From a checkpoint of a small contrastive audio-text model: 39062 training examples.
Rows from block 2 of the text encoder, named by matrix and row number. Each number is 200 + 40 x the weight over its row's rms, rounded and kept within 0 to 999. All counts start at 0. After the name is the row's rms in percent of the matrix's.
# fc2: MLP down (text_encoder.blocks.2.mlp.fc2.weight, 384x1024), inputs 54-107
fc2.219,108,117,196,217,146,204,141,183,228,183,203,206,204,208,211,224,210,257,204,227,197,180,196,219,196,166,176,189,209,169,191,181,270,177,217,199,198,169,272,184,195,170,236,157,221,202,130,271,124,212,219,174,175,238,198
fc2.220,101,228,152,187,222,242,223,187,167,129,200,176,201,208,181,174,247,198,226,262,223,208,178,164,254,197,187,220,113,252,195,209,123,254,201,241,217,160,186,206,215,176,214,246,151,285,252,126,237,196,234,154,220,138,209
fc2.221,102,204,186,193,210,206,218,176,194,127,196,192,210,189,211,179,109,238,201,208,257,171,270,191,244,227,157,171,203,207,208,108,207,136,191,151,181,239,211,263,170,182,183,196,287,221,194,240,168,160,202,246,301,150,206
fc2.222,096,132,168,162,163,225,142,198,220,236,266,246,211,198,253,221,225,200,231,215,130,236,218,305,240,180,146,157,254,179,288,184,225,213,212,89,239,147,184,261,130,208,211,267,158,253,191,198,183,163,185,189,194,197,160
fc2.223,094,235,283,212,224,283,224,297,226,112,192,187,214,228,167,210,238,233,211,236,253,222,163,169,210,215,201,249,175,250,145,206,227,259,177,312,155,233,162,175,172,171,185,225,228,194,231,198,234,218,199,203,204,160,259
fc2.224,096,178,219,196,149,234,291,216,146,179,280,172,193,184,178,170,270,233,225,151,137,196,213,157,141,165,231,234,199,205,206,244,199,257,247,110,191,212,232,120,177,150,256,199,211,234,133,196,171,279,281,200,145,202,162
fc2.225,107,247,205,122,203,221,203,182,177,187,187,191,206,170,206,308,144,174,171,113,195,232,200,137,124,216,195,272,154,242,209,168,205,237,170,285,167,134,165,184,211,43,204,275,232,184,227,243,213,152,244,149,236,216,226
fc2.226,109,235,220,176,221,182,213,216,204,161,165,174,225,235,245,171,216,192,182,171,270,225,218,161,156,183,181,203,204,178,188,175,208,221,132,113,251,203,192,243,217,161,207,202,184,191,157,220,196,226,163,192,196,206,254
fc2.227,103,156,182,186,149,143,134,155,182,217,192,182,220,229,258,223,192,234,176,233,201,155,205,234,213,169,146,207,142,238,187,190,184,154,186,214,180,225,225,237,213,228,218,163,121,128,242,168,248,231,204,207,228,219,178
fc2.228,090,197,212,214,200,230,113,192,122,170,213,281,233,127,190,146,133,218,187,233,240,178,180,174,203,221,154,164,194,162,152,133,187,267,175,235,254,201,164,246,239,253,217,156,222,124,181,242,165,255,206,245,294,187,241
fc2.229,115,260,130,160,160,265,214,199,168,284,224,182,164,195,229,152,204,220,236,161,170,192,166,210,157,240,164,222,242,190,208,178,183,135,186,225,250,193,215,146,252,171,255,169,167,240,219,269,231,200,187,190,134,201,206
fc2.230,092,239,242,169,209,171,260,177,176,154,167,148,237,152,236,212,175,209,226,164,204,201,114,165,170,231,225,242,181,243,134,205,162,204,224,200,195,217,155,217,223,242,195,235,222,188,256,269,150,197,171,228,200,199,201
fc2.231,102,215,148,177,221,249,175,161,198,180,216,215,172,201,211,154,179,221,221,170,157,143,180,235,164,234,207,212,273,123,208,201,240,271,183,112,207,138,202,214,117,169,207,201,181,259,208,177,192,114,195,146,237,204,201
fc2.232,096,152,185,282,205,224,174,182,185,223,222,204,196,176,172,204,264,164,198,225,172,234,164,250,206,237,214,223,163,232,228,211,188,219,153,187,207,278,137,197,216,214,172,223,272,153,219,207,286,177,232,253,153,261,173
fc2.233,103,222,211,136,155,147,163,230,129,197,170,237,227,204,206,229,224,161,197,171,211,160,138,174,122,188,167,197,204,192,213,179,113,155,207,229,169,185,163,156,181,224,243,212,126,225,276,302,215,163,144,229,177,198,226
fc2.234,090,184,207,279,163,146,237,248,220,248,221,354,198,267,138,99,279,273,204,181,170,155,169,201,225,166,140,149,270,165,212,226,182,129,120,297,186,169,216,173,168,240,230,135,261,201,201,226,210,164,251,185,247,149,171
fc2.235,099,268,202,164,219,195,225,131,210,254,211,206,158,206,202,216,129,170,175,178,186,133,194,191,181,175,168,254,235,173,129,109,180,242,154,231,157,111,240,290,202,152,188,153,173,196,169,236,104,204,148,146,305,205,161
fc2.236,100,175,225,231,136,190,129,155,203,169,241,260,189,99,163,195,183,187,256,253,124,229,240,239,214,239,244,272,178,193,221,173,189,238,160,168,154,97,278,237,203,131,185,221,255,160,186,185,194,192,251,98,226,194,185
fc2.237,095,219,238,214,181,265,226,231,209,158,227,160,207,292,247,160,208,218,186,93,166,211,195,178,221,204,209,172,184,189,169,213,185,212,210,187,151,261,194,180,184,253,223,251,210,167,188,124,276,156,254,226,157,210,187
fc2.238,086,228,179,253,213,256,205,221,220,234,241,178,265,226,206,89,159,178,238,200,175,241,194,253,195,223,181,233,198,187,113,155,193,186,202,94,213,204,140,223,244,184,132,251,206,123,207,238,230,191,153,166,204,232,124
fc2.239,103,277,174,164,182,169,183,172,129,185,224,279,215,190,162,226,183,192,252,207,243,177,129,264,142,241,156,274,246,154,211,248,229,194,200,146,204,85,188,205,244,163,211,152,165,236,187,215,239,205,144,111,190,272,224
fc2.240,105,238,252,177,275,193,193,229,184,173,211,176,203,284,172,216,292,237,228,161,202,215,172,184,111,186,202,210,200,151,107,333,244,257,176,201,172,206,158,119,178,211,267,220,160,136,192,158,195,204,182,189,112,219,248
fc2.241,101,197,242,167,201,163,166,209,240,216,174,91,218,175,188,276,223,191,193,257,195,211,203,151,189,204,196,235,195,183,222,178,243,195,261,226,238,177,227,173,215,143,280,228,170,74,183,265,220,218,162,172,202,194,240
fc2.242,112,190,159,209,183,230,147,186,151,295,210,171,173,214,235,168,243,221,151,228,162,163,212,165,176,236,166,229,203,181,145,173,168,235,220,197,211,203,215,208,300,162,173,196,191,148,225,210,156,218,93,197,221,240,178
fc2.243,101,126,218,206,183,197,237,152,239,202,227,116,170,242,192,177,218,137,159,155,188,167,198,234,177,227,181,194,205,170,201,209,241,134,208,176,159,228,127,293,136,239,184,242,208,207,220,175,133,194,216,177,265,142,192
fc2.244,107,276,154,213,256,207,222,153,155,217,195,176,235,212,209,126,220,184,184,180,215,140,138,188,192,222,182,198,189,215,158,260,153,230,182,241,219,156,148,123,257,230,178,172,206,282,213,209,192,254,175,172,205,254,188
fc2.245,097,157,201,180,179,255,206,213,189,207,224,151,196,137,221,233,149,152,195,231,219,195,151,196,276,129,136,248,229,209,235,239,188,278,220,167,184,138,221,233,158,122,221,209,137,196,208,258,117,118,212,176,248,134,192
fc2.246,093,165,210,177,221,143,187,159,228,248,215,190,157,192,246,253,106,204,222,151,221,230,158,248,229,178,178,192,163,189,188,177,250,151,201,192,161,135,177,242,228,187,206,140,146,178,164,209,155,274,201,125,266,209,157
fc2.247,094,236,264,120,145,181,214,198,245,150,165,257,213,210,164,185,133,216,191,263,264,190,178,159,215,195,192,166,225,116,170,192,173,213,178,233,261,210,151,195,157,239,198,201,173,96,199,229,183,232,137,203,235,218,234
fc2.248,100,155,180,172,178,212,243,147,298,154,149,188,220,258,200,221,126,162,171,176,163,125,202,278,180,175,103,132,207,213,227,97,268,149,207,172,176,210,213,211,165,196,160,205,183,191,222,248,228,138,192,205,218,122,199
fc2.249,105,115,190,191,159,258,166,172,235,233,200,267,173,185,198,290,175,191,208,211,227,153,232,237,155,197,201,199,131,201,234,234,276,255,186,145,121,221,237,192,228,145,163,180,194,189,145,234,241,197,128,203,163,250,200
fc2.250,103,141,143,285,137,255,244,219,216,200,219,248,206,271,200,250,176,243,203,175,143,197,295,175,154,188,196,113,251,185,253,87,204,176,213,197,200,228,175,284,193,210,246,227,296,314,156,210,198,179,233,235,231,172,183
fc2.251,101,191,168,157,182,229,268,258,189,235,156,254,206,243,176,224,271,227,203,194,224,206,100,210,197,220,237,251,159,171,256,295,189,221,173,200,146,187,143,167,218,257,180,209,224,197,231,118,272,159,147,192,130,197,193
fc2.252,100,215,228,148,190,258,226,137,202,209,184,209,181,187,200,132,254,239,200,208,255,163,162,122,228,246,189,266,208,141,206,229,198,207,214,223,251,108,212,118,211,167,203,165,168,191,170,199,270,92,134,145,187,148,226
fc2.253,094,207,192,211,203,222,180,181,226,168,228,223,259,223,156,130,235,251,200,221,234,216,165,152,254,127,241,235,198,229,106,237,222,207,184,193,172,224,143,155,132,249,263,250,245,202,150,83,255,226,167,249,132,200,255
fc2.254,105,213,198,188,206,199,181,254,229,158,160,252,200,204,259,186,190,171,197,238,185,193,165,228,264,140,221,103,174,193,211,163,197,161,185,163,180,150,231,197,109,258,175,176,133,256,196,144,230,179,225,171,210,164,214
fc2.255,095,241,163,163,239,236,163,217,214,195,224,163,186,191,181,240,226,188,210,231,299,152,193,169,230,262,256,254,125,209,223,243,218,223,177,203,202,286,250,142,231,152,202,200,216,215,191,190,199,207,182,245,114,203,254
fc2.256,096,159,208,206,187,244,217,189,205,211,252,157,242,253,200,196,171,178,215,260,243,134,163,174,170,213,167,271,148,212,215,222,273,244,201,155,229,259,187,176,206,140,204,192,267,145,201,225,227,179,215,271,204,247,200
fc2.257,095,154,187,227,178,211,207,230,209,222,246,243,220,181,164,173,230,205,199,240,167,195,203,264,250,240,206,135,273,186,218,178,181,201,243,180,228,231,216,123,167,256,201,189,252,193,191,212,217,288,148,254,200,224,232
fc2.258,104,206,162,135,189,206,112,176,254,204,228,202,213,208,188,255,173,217,148,217,247,197,242,207,149,178,214,246,220,221,187,172,257,227,174,252,116,210,222,225,157,159,225,184,178,250,199,196,133,223,135,194,231,211,184
fc2.259,093,236,148,281,198,180,234,183,186,228,179,179,196,129,202,168,178,221,142,166,247,225,243,176,71,175,208,184,130,220,235,192,170,216,212,187,224,229,219,207,220,240,248,248,345,258,177,165,202,192,207,228,184,235,176
fc2.260,096,179,260,163,222,202,144,291,178,181,226,220,208,221,219,220,123,228,228,199,200,223,228,171,212,242,160,134,202,181,177,114,159,219,216,270,176,199,174,239,195,253,226,168,182,184,186,238,255,200,309,183,219,179,190
fc2.261,100,207,249,215,275,201,184,157,190,153,231,115,183,178,248,203,223,166,208,170,127,160,139,172,222,312,270,150,189,298,229,207,205,206,252,258,222,116,231,155,135,243,206,195,180,234,222,209,163,267,190,123,195,184,156
fc2.262,128,153,208,281,153,217,186,229,186,193,252,311,228,112,199,188,306,209,170,210,215,239,150,206,192,260,290,246,232,183,158,324,202,305,224,187,235,163,231,113,201,174,213,240,290,153,179,183,241,272,248,200,96,209,208
fc2.263,108,247,253,127,194,163,239,246,140,186,183,195,162,138,171,213,307,140,215,151,183,233,193,177,174,143,171,186,194,190,215,256,153,152,122,203,153,226,186,113,172,239,229,280,112,181,159,171,263,171,201,223,114,176,162
fc2.264,104,180,212,194,182,216,181,189,252,168,156,218,167,289,210,144,113,176,252,246,140,185,196,245,252,193,167,139,233,156,127,110,136,128,281,212,216,184,145,235,153,249,196,211,170,233,195,133,171,188,209,177,266,159,202
fc2.265,099,155,256,230,187,209,143,207,158,170,193,207,194,172,159,206,229,132,164,182,220,191,174,171,209,253,159,208,133,242,180,209,197,174,194,187,210,213,248,160,120,194,225,187,308,176,193,263,213,187,233,240,155,232,182
fc2.266,102,193,216,222,141,135,221,171,206,209,224,216,177,178,241,158,269,97,214,139,165,259,147,162,154,258,182,237,182,234,261,240,191,228,183,185,241,224,172,207,173,217,218,194,245,194,159,106,267,218,156,240,141,221,234
fc2.267,102,160,199,301,208,237,191,213,144,242,255,192,179,209,197,53,222,172,213,168,135,236,212,193,189,253,197,252,207,205,204,219,139,208,234,154,257,242,151,137,280,167,213,252,173,193,204,174,226,267,184,197,172,192,176
fc2.268,098,182,151,256,148,184,204,202,163,253,209,252,188,325,220,147,173,255,166,192,210,173,198,235,186,134,214,222,278,221,200,191,158,225,161,141,172,84,210,195,202,190,193,166,286,178,153,269,211,201,220,123,179,201,248
fc2.269,099,220,237,165,208,184,186,209,178,159,222,196,244,209,192,269,142,221,177,200,189,170,240,271,248,191,143,136,196,237,185,176,254,175,211,309,222,175,214,187,159,257,238,136,136,184,149,295,198,158,219,194,214,157,185
fc2.270,091,182,213,203,171,132,186,243,188,200,241,211,188,261,197,169,244,186,203,132,249,157,136,141,165,212,244,133,238,263,161,237,182,194,174,150,159,100,271,146,160,301,288,224,190,136,158,160,205,206,199,164,122,233,214
fc2.271,092,193,172,230,202,235,200,219,233,226,236,190,238,218,180,138,217,162,217,270,255,220,234,183,184,169,197,154,148,219,234,208,187,194,233,196,225,291,196,204,228,202,183,272,184,290,218,153,189,107,166,275,191,171,201
fc2.272,110,195,225,197,192,247,201,233,209,166,233,190,200,148,163,206,163,167,188,94,196,229,164,244,179,153,153,183,204,207,237,200,271,308,181,178,197,166,197,211,123,258,220,239,214,194,203,245,175,259,163,172,144,238,192
fc2.273,098,183,202,178,219,111,213,215,204,239,225,169,174,214,225,234,221,215,200,180,152,145,249,197,198,148,180,106,146,222,178,177,203,225,208,140,243,257,162,261,216,312,203,229,196,172,156,220,51,264,202,214,298,205,150
fc2.274,088,235,250,141,202,231,148,256,214,211,190,217,234,180,190,240,251,155,228,241,156,174,163,227,203,135,222,167,126,185,133,269,210,271,218,168,164,164,191,183,254,296,189,261,228,148,211,218,174,187,247,212,215,247,174
fc2.275,102,212,233,209,175,205,209,219,156,182,176,256,183,146,207,88,73,191,165,216,213,170,182,245,244,233,265,249,216,231,224,161,164,196,210,169,171,191,187,283,159,197,235,172,229,298,196,251,163,202,182,234,296,171,210
fc2.276,089,140,218,184,195,183,244,173,210,178,171,208,222,253,188,226,222,197,176,144,258,269,196,163,145,253,217,226,161,256,195,218,219,254,168,153,186,163,240,151,206,193,196,267,251,228,210,275,165,138,227,197,165,267,227
fc2.277,102,244,217,143,195,185,155,226,240,184,233,183,194,183,218,272,155,206,176,188,154,202,179,228,204,225,208,246,203,248,197,146,266,211,229,184,186,206,204,257,136,180,233,228,154,197,225,282,180,204,169,213,247,196,194
fc2.278,100,291,225,187,221,203,130,299,280,151,193,253,147,132,202,251,203,162,267,226,191,200,189,295,179,215,181,151,211,129,163,172,275,216,190,236,158,166,176,253,160,268,167,262,233,198,180,243,153,159,257,152,262,181,214
fc2.279,100,264,219,162,224,97,172,135,182,187,149,271,147,170,180,174,271,192,212,177,224,131,189,260,192,207,214,207,146,170,202,271,131,176,192,188,202,205,193,151,211,239,194,174,195,166,235,218,283,264,152,194,176,215,182
fc2.280,090,167,221,122,220,134,125,155,253,130,166,168,213,263,204,231,229,252,198,231,176,195,219,196,192,234,128,233,185,210,178,204,221,186,224,212,189,197,181,132,178,161,211,171,213,188,241,197,308,199,228,177,206,241,140
fc2.281,092,166,158,157,207,192,227,144,184,229,205,204,188,241,258,155,113,187,194,251,185,173,187,177,207,114,183,229,277,226,186,137,87,165,203,174,193,167,238,311,216,193,270,140,111,235,196,227,159,189,205,164,285,211,238
fc2.282,094,224,181,163,259,126,175,244,150,180,162,240,228,172,224,228,140,190,173,230,219,193,253,156,170,229,152,191,193,140,206,145,159,193,197,170,144,206,138,225,192,168,224,127,178,160,217,226,189,250,154,252,203,224,178
fc2.283,102,156,112,257,192,205,287,218,220,297,181,280,150,215,204,76,200,167,226,183,196,177,218,159,209,186,225,155,178,194,150,184,234,171,189,220,191,250,166,244,260,260,164,208,188,193,220,216,147,160,148,245,275,193,203
fc2.284,094,169,232,173,180,192,248,155,241,190,235,182,171,202,220,256,233,201,188,163,163,212,164,190,193,206,217,169,159,218,216,201,178,237,207,164,209,189,276,229,213,260,179,212,231,131,233,194,261,202,97,189,187,209,208
fc2.285,098,240,215,168,217,125,202,138,238,138,252,192,204,189,211,211,207,223,176,225,192,203,199,125,181,217,200,194,203,249,194,174,186,172,214,245,179,273,193,208,229,167,141,179,115,135,219,223,96,136,192,260,226,183,238
fc2.286,094,192,217,197,181,198,214,134,152,125,175,250,188,159,138,196,156,218,234,238,208,247,237,202,215,205,227,205,161,242,215,159,206,217,266,194,210,179,191,219,231,155,160,188,168,201,187,172,202,199,230,197,218,190,218
fc2.287,089,169,220,245,152,170,182,249,231,197,263,187,212,193,163,195,166,176,210,230,175,196,153,241,257,207,217,208,239,214,298,247,224,223,217,243,253,190,266,196,175,149,253,211,251,151,203,185,319,237,239,211,170,182,247
fc2.288,104,167,183,207,117,284,203,203,260,219,187,154,181,187,184,249,174,182,181,194,264,229,191,250,234,203,163,145,163,233,252,172,257,208,206,78,205,249,180,290,205,275,207,218,262,206,161,158,177,167,245,247,239,215,238
fc2.289,104,110,174,250,186,191,192,213,212,223,165,176,232,232,194,226,193,177,227,221,235,217,173,225,185,167,218,185,233,195,203,236,252,237,180,285,180,195,224,196,174,167,254,176,233,214,174,165,170,191,246,187,170,201,214
fc2.290,091,158,211,239,194,186,114,287,192,221,202,159,249,190,146,205,208,169,235,175,222,245,228,159,144,189,153,156,202,279,236,186,272,179,163,124,267,204,194,250,190,274,245,212,231,160,130,273,184,202,212,210,187,146,285
fc2.291,094,221,169,266,192,173,237,208,242,220,126,198,162,202,196,220,301,230,177,240,241,191,247,199,201,246,197,157,181,219,221,236,253,154,228,236,248,269,205,209,172,226,203,176,207,238,142,180,230,185,212,269,118,196,227
fc2.292,107,213,151,227,174,153,202,178,184,171,190,277,234,161,192,236,210,172,220,261,243,220,203,174,215,110,203,210,217,224,131,165,204,171,206,162,201,226,178,220,239,180,196,170,206,234,205,193,173,243,217,237,192,153,231
fc2.293,091,211,204,215,249,225,154,183,160,197,222,201,201,229,191,140,217,213,204,105,220,204,202,212,192,233,220,175,176,162,282,264,229,239,210,186,160,277,184,168,175,246,199,218,216,184,221,222,233,226,161,258,179,224,118
fc2.294,095,190,146,149,154,176,222,206,311,214,177,193,236,207,189,315,108,193,236,150,222,270,198,287,161,180,226,175,255,163,162,186,261,207,194,162,264,191,141,297,170,199,138,167,191,275,216,181,252,219,254,183,231,124,162
fc2.295,102,262,183,142,274,225,177,101,151,159,150,135,225,284,188,176,244,191,160,184,212,197,118,176,223,199,237,266,169,163,146,243,200,267,234,279,188,259,227,130,176,192,216,230,205,219,194,212,156,196,231,230,197,203,225
fc2.296,110,167,168,200,233,189,171,278,200,283,229,209,203,258,190,170,269,252,221,153,170,203,203,187,216,238,258,210,156,147,243,254,210,147,167,196,213,258,168,162,289,181,230,165,231,114,190,179,257,124,195,262,137,217,127
fc2.297,100,128,198,219,189,165,177,152,152,227,190,159,232,191,173,248,129,161,136,202,212,224,239,146,251,230,168,193,158,140,209,185,178,221,185,171,250,254,203,222,302,255,176,207,266,178,257,278,168,150,155,201,213,197,141
fc2.298,111,145,233,240,137,138,182,152,195,192,195,143,197,200,217,239,223,218,200,235,259,273,201,244,229,159,206,209,181,230,209,202,208,187,194,187,192,143,175,215,180,139,196,182,132,95,182,215,122,186,183,128,187,232,198
fc2.299,089,273,237,217,186,156,201,196,193,180,185,223,143,176,174,120,227,184,170,246,192,249,219,227,198,245,177,226,209,235,156,220,163,188,167,210,216,134,144,187,187,149,188,199,202,249,248,218,214,213,237,186,195,186,213
fc2.300,103,195,179,203,154,160,240,246,187,216,195,66,186,267,225,211,226,144,233,166,202,152,154,162,156,194,245,200,216,273,214,229,194,219,192,241,282,244,223,231,216,273,191,207,178,210,175,208,230,224,182,213,165,231,214
fc2.301,096,177,201,229,182,222,224,153,186,223,218,158,192,166,170,222,162,245,178,197,153,224,187,176,250,143,204,207,239,246,194,198,173,218,200,246,225,292,130,227,262,162,172,118,206,227,183,183,68,184,276,254,275,207,173
fc2.302,098,195,224,225,282,143,242,200,118,166,170,192,215,184,223,169,163,209,209,231,271,274,206,132,233,183,184,186,203,222,114,170,164,196,152,263,272,171,207,245,220,204,179,180,227,161,167,277,215,249,212,193,200,253,155
fc2.303,098,188,214,220,208,160,206,170,235,209,261,175,176,194,209,259,211,217,159,182,139,191,101,236,246,226,235,279,137,213,164,225,222,187,225,229,168,264,180,191,315,178,229,178,200,189,210,160,272,177,217,259,169,224,169
fc2.304,105,202,227,211,224,246,239,175,194,228,225,177,233,186,229,183,227,236,191,157,217,229,67,246,144,145,200,134,174,295,162,231,174,247,161,173,139,266,214,192,241,292,163,116,243,174,183,129,174,240,253,268,159,242,255
fc2.305,106,240,277,227,186,196,160,153,179,194,223,210,184,149,197,173,179,220,220,157,257,251,205,142,247,190,150,218,146,201,204,179,221,241,235,143,188,175,189,273,190,214,205,252,242,170,204,243,152,148,229,248,252,180,199
fc2.306,098,213,152,215,176,181,153,194,177,203,238,309,154,200,229,177,197,160,220,183,175,186,137,224,163,216,200,242,144,241,169,235,157,247,210,138,212,112,207,216,190,206,154,162,203,237,178,154,260,158,257,154,153,216,211
fc2.307,105,217,187,160,229,213,222,231,248,208,184,192,182,188,211,317,221,177,174,126,151,215,220,233,222,184,196,291,225,203,221,273,248,214,169,221,182,193,176,139,174,90,224,200,220,196,161,219,256,208,245,180,144,208,149
fc2.308,097,268,207,228,253,105,214,181,218,204,161,190,186,251,202,231,178,208,180,136,193,269,182,205,264,192,208,215,227,292,178,212,207,224,204,263,261,147,214,255,190,183,221,175,228,210,211,246,102,247,147,169,210,215,158
fc2.309,097,218,193,169,191,199,238,280,157,185,163,85,237,167,210,231,175,188,168,198,201,218,204,83,238,241,156,196,219,174,257,102,207,228,187,241,248,175,207,254,147,197,119,279,250,293,201,283,140,170,207,233,241,173,151
fc2.310,100,264,255,179,289,211,202,159,215,138,186,83,223,169,191,176,198,200,220,275,218,228,197,159,194,230,177,94,152,272,166,221,174,135,211,213,251,177,196,172,173,272,246,211,129,184,215,225,191,147,194,123,161,216,236
fc2.311,106,97,169,199,152,192,191,187,179,265,132,270,261,196,188,189,147,184,213,195,230,202,226,197,221,226,214,213,251,154,266,160,222,125,209,229,182,155,220,221,191,142,170,172,129,179,192,189,226,198,252,167,240,206,149
fc2.312,095,179,216,224,168,239,162,278,124,215,174,248,212,227,194,225,251,203,194,267,193,227,215,207,198,173,205,225,218,187,140,239,179,194,190,193,131,215,219,176,222,135,282,204,185,164,179,186,241,95,191,236,124,171,183
fc2.313,100,217,150,160,156,216,205,242,159,227,306,223,208,224,204,143,220,231,218,169,204,194,196,177,135,174,204,227,259,186,279,180,132,221,276,234,296,165,206,258,199,182,159,159,179,187,219,248,175,183,199,165,248,202,225
fc2.314,095,148,258,205,166,191,228,191,155,170,180,244,219,225,230,146,221,210,232,230,214,178,160,236,203,214,182,182,200,220,264,227,142,88,198,154,190,166,186,188,104,234,257,188,150,258,248,217,256,210,150,167,215,167,229
fc2.315,098,147,204,200,183,237,189,244,116,227,218,148,220,185,167,274,198,177,211,155,170,182,166,164,173,226,158,274,120,173,214,245,242,225,175,174,254,186,209,159,209,198,158,212,165,186,170,256,321,179,131,180,144,238,159
fc2.316,096,211,218,187,173,171,217,116,150,251,219,238,172,204,186,175,266,220,188,228,148,224,129,227,144,241,185,228,219,155,213,282,187,206,164,227,268,183,246,166,237,188,172,129,192,134,214,262,290,187,209,164,158,181,150
fc2.317,101,127,226,337,178,195,215,285,206,200,180,132,184,186,152,146,139,185,179,198,162,178,305,200,156,181,228,115,175,244,198,134,224,164,134,160,226,259,161,233,161,278,166,230,237,181,188,163,272,236,195,247,264,206,208
fc2.318,094,230,173,236,203,195,207,171,198,214,242,241,180,212,207,153,256,147,156,182,189,227,139,254,212,216,246,169,182,218,211,217,175,170,187,150,247,228,199,112,227,215,194,192,231,219,160,208,231,163,178,199,139,260,209
fc2.319,095,167,145,224,175,261,181,182,292,180,187,193,205,259,167,193,162,242,211,293,176,151,252,216,206,233,219,139,207,234,167,159,242,177,175,211,190,307,232,193,223,200,170,184,181,262,174,145,189,232,162,263,223,268,239
fc2.320,108,172,185,232,193,173,194,211,195,235,217,224,132,259,256,155,138,182,145,180,131,151,248,208,213,210,178,108,192,205,222,114,190,87,219,192,221,258,139,237,178,269,227,135,177,214,201,227,193,229,203,245,253,203,137
fc2.321,093,149,109,236,153,252,236,135,148,292,208,251,193,144,168,144,198,179,179,269,237,215,286,170,166,249,196,247,160,146,271,173,202,160,223,230,182,273,154,241,254,176,206,157,234,249,177,218,207,194,226,244,214,203,279
fc2.322,096,229,231,226,173,316,157,194,250,216,258,223,188,255,204,173,208,125,218,233,195,221,201,186,193,117,201,282,218,155,126,251,185,295,191,214,136,259,174,217,246,139,174,220,188,218,191,116,84,210,163,251,242,227,230
fc2.323,105,213,264,221,184,215,167,210,153,144,183,196,195,272,201,228,249,201,168,175,187,181,173,172,224,213,217,199,208,210,138,237,153,194,222,200,171,229,189,100,203,248,219,193,206,98,148,242,203,141,240,226,154,241,198
fc2.324,089,254,221,195,190,236,240,163,313,170,233,187,174,221,167,164,198,210,179,223,179,198,189,214,229,164,212,209,201,221,225,215,207,133,175,174,157,262,210,190,217,213,219,213,125,163,223,121,327,211,226,246,167,191,230
fc2.325,108,211,218,242,242,144,212,174,205,172,203,191,266,202,217,145,147,179,246,236,238,280,234,111,267,206,255,178,187,187,157,107,132,182,191,130,202,145,192,274,151,215,185,268,204,260,193,230,220,219,240,183,237,158,175
fc2.326,104,188,187,273,276,211,214,295,175,202,279,166,198,211,154,97,208,159,210,230,183,202,253,184,251,248,135,142,211,153,150,161,105,123,151,177,208,158,253,216,187,306,235,231,189,217,267,187,200,165,229,178,252,145,171
fc2.327,092,239,204,200,206,150,228,171,244,192,224,296,239,174,226,174,255,193,185,175,191,118,194,207,170,210,188,139,255,158,181,215,184,180,194,212,204,204,187,174,231,246,192,185,219,159,195,146,246,207,254,188,155,129,198
fc2.328,101,175,228,271,246,233,281,196,211,167,227,165,243,236,252,226,203,236,194,140,115,178,176,222,198,229,204,208,204,288,161,197,206,196,238,209,240,241,178,190,145,214,200,211,305,221,141,145,252,254,276,225,162,206,218
fc2.329,101,172,179,228,218,238,202,199,255,218,174,196,175,199,236,184,242,243,232,192,117,194,170,246,173,261,207,228,164,154,195,217,238,155,236,191,204,92,181,173,194,168,236,158,184,224,167,50,300,156,235,108,179,173,195
fc2.330,103,256,171,189,252,178,170,195,172,203,193,192,226,140,200,152,240,202,206,163,228,158,196,181,183,215,224,239,232,185,178,225,156,148,211,216,138,210,190,157,229,146,179,187,229,213,185,152,186,281,204,226,186,172,176
fc2.331,104,238,226,260,279,235,231,213,160,232,169,163,131,138,275,128,273,222,131,119,223,177,134,130,156,230,281,204,200,173,186,285,172,260,191,237,135,152,203,167,191,265,189,177,210,134,184,202,220,158,146,173,124,188,166
fc2.332,097,168,148,224,148,206,240,294,151,254,157,201,194,224,191,193,180,199,203,210,191,180,250,192,184,134,277,219,165,150,135,197,188,242,146,213,184,254,175,218,306,202,185,125,181,187,224,179,270,218,232,275,182,236,251
fc2.333,092,251,198,111,211,189,155,149,248,148,241,174,165,241,202,295,171,271,176,138,234,191,188,196,179,271,217,251,193,178,200,188,240,234,138,239,123,267,228,168,201,150,224,175,121,196,138,220,267,283,172,214,187,242,177
fc2.334,108,211,105,210,169,170,159,271,247,310,174,229,175,186,197,199,251,196,202,207,133,214,169,161,182,221,197,249,180,170,264,261,232,251,172,169,226,177,226,180,256,202,211,127,210,219,157,125,261,197,236,178,141,122,146
fc2.335,094,168,191,245,223,190,217,178,192,209,256,197,202,210,184,195,123,186,164,179,249,186,221,195,157,193,253,199,198,250,176,144,184,240,232,190,189,205,199,266,255,199,166,192,179,191,239,162,112,252,106,240,245,222,219
fc2.336,104,265,183,146,236,196,211,179,192,191,164,164,271,202,138,268,216,223,216,163,279,239,200,189,241,207,184,125,142,213,142,174,191,146,179,280,187,266,194,134,194,308,168,212,166,275,177,235,180,196,214,252,152,213,196
fc2.337,088,195,191,209,171,197,251,251,232,249,175,232,155,198,179,155,309,237,241,237,165,101,102,232,157,241,171,296,169,159,248,263,206,169,115,248,243,162,165,146,171,108,174,205,188,209,247,187,230,160,132,114,207,179,216
fc2.338,092,201,205,221,171,226,176,239,298,140,190,231,228,211,179,198,255,183,222,190,148,328,126,206,254,224,213,190,201,204,230,205,219,118,173,218,145,134,231,188,192,213,208,208,166,233,196,157,186,213,258,169,132,189,211
fc2.339,101,239,156,182,224,252,182,194,205,187,264,194,202,185,141,154,207,179,269,155,228,242,144,218,226,243,192,192,212,265,158,197,121,188,222,213,223,135,191,153,172,209,205,176,191,212,207,278,159,169,149,168,162,198,234
fc2.340,101,126,177,249,202,228,218,173,144,239,231,188,213,219,245,91,189,199,207,153,186,204,183,224,158,184,199,177,267,186,180,191,166,221,209,188,145,225,207,127,202,188,149,173,209,206,204,160,219,201,135,225,200,211,199
fc2.341,099,153,215,299,163,208,179,233,228,204,284,248,189,234,253,179,208,185,204,230,142,206,141,168,163,247,244,214,247,242,200,275,209,253,152,227,250,111,222,160,125,262,203,186,317,241,137,119,318,211,154,153,144,254,188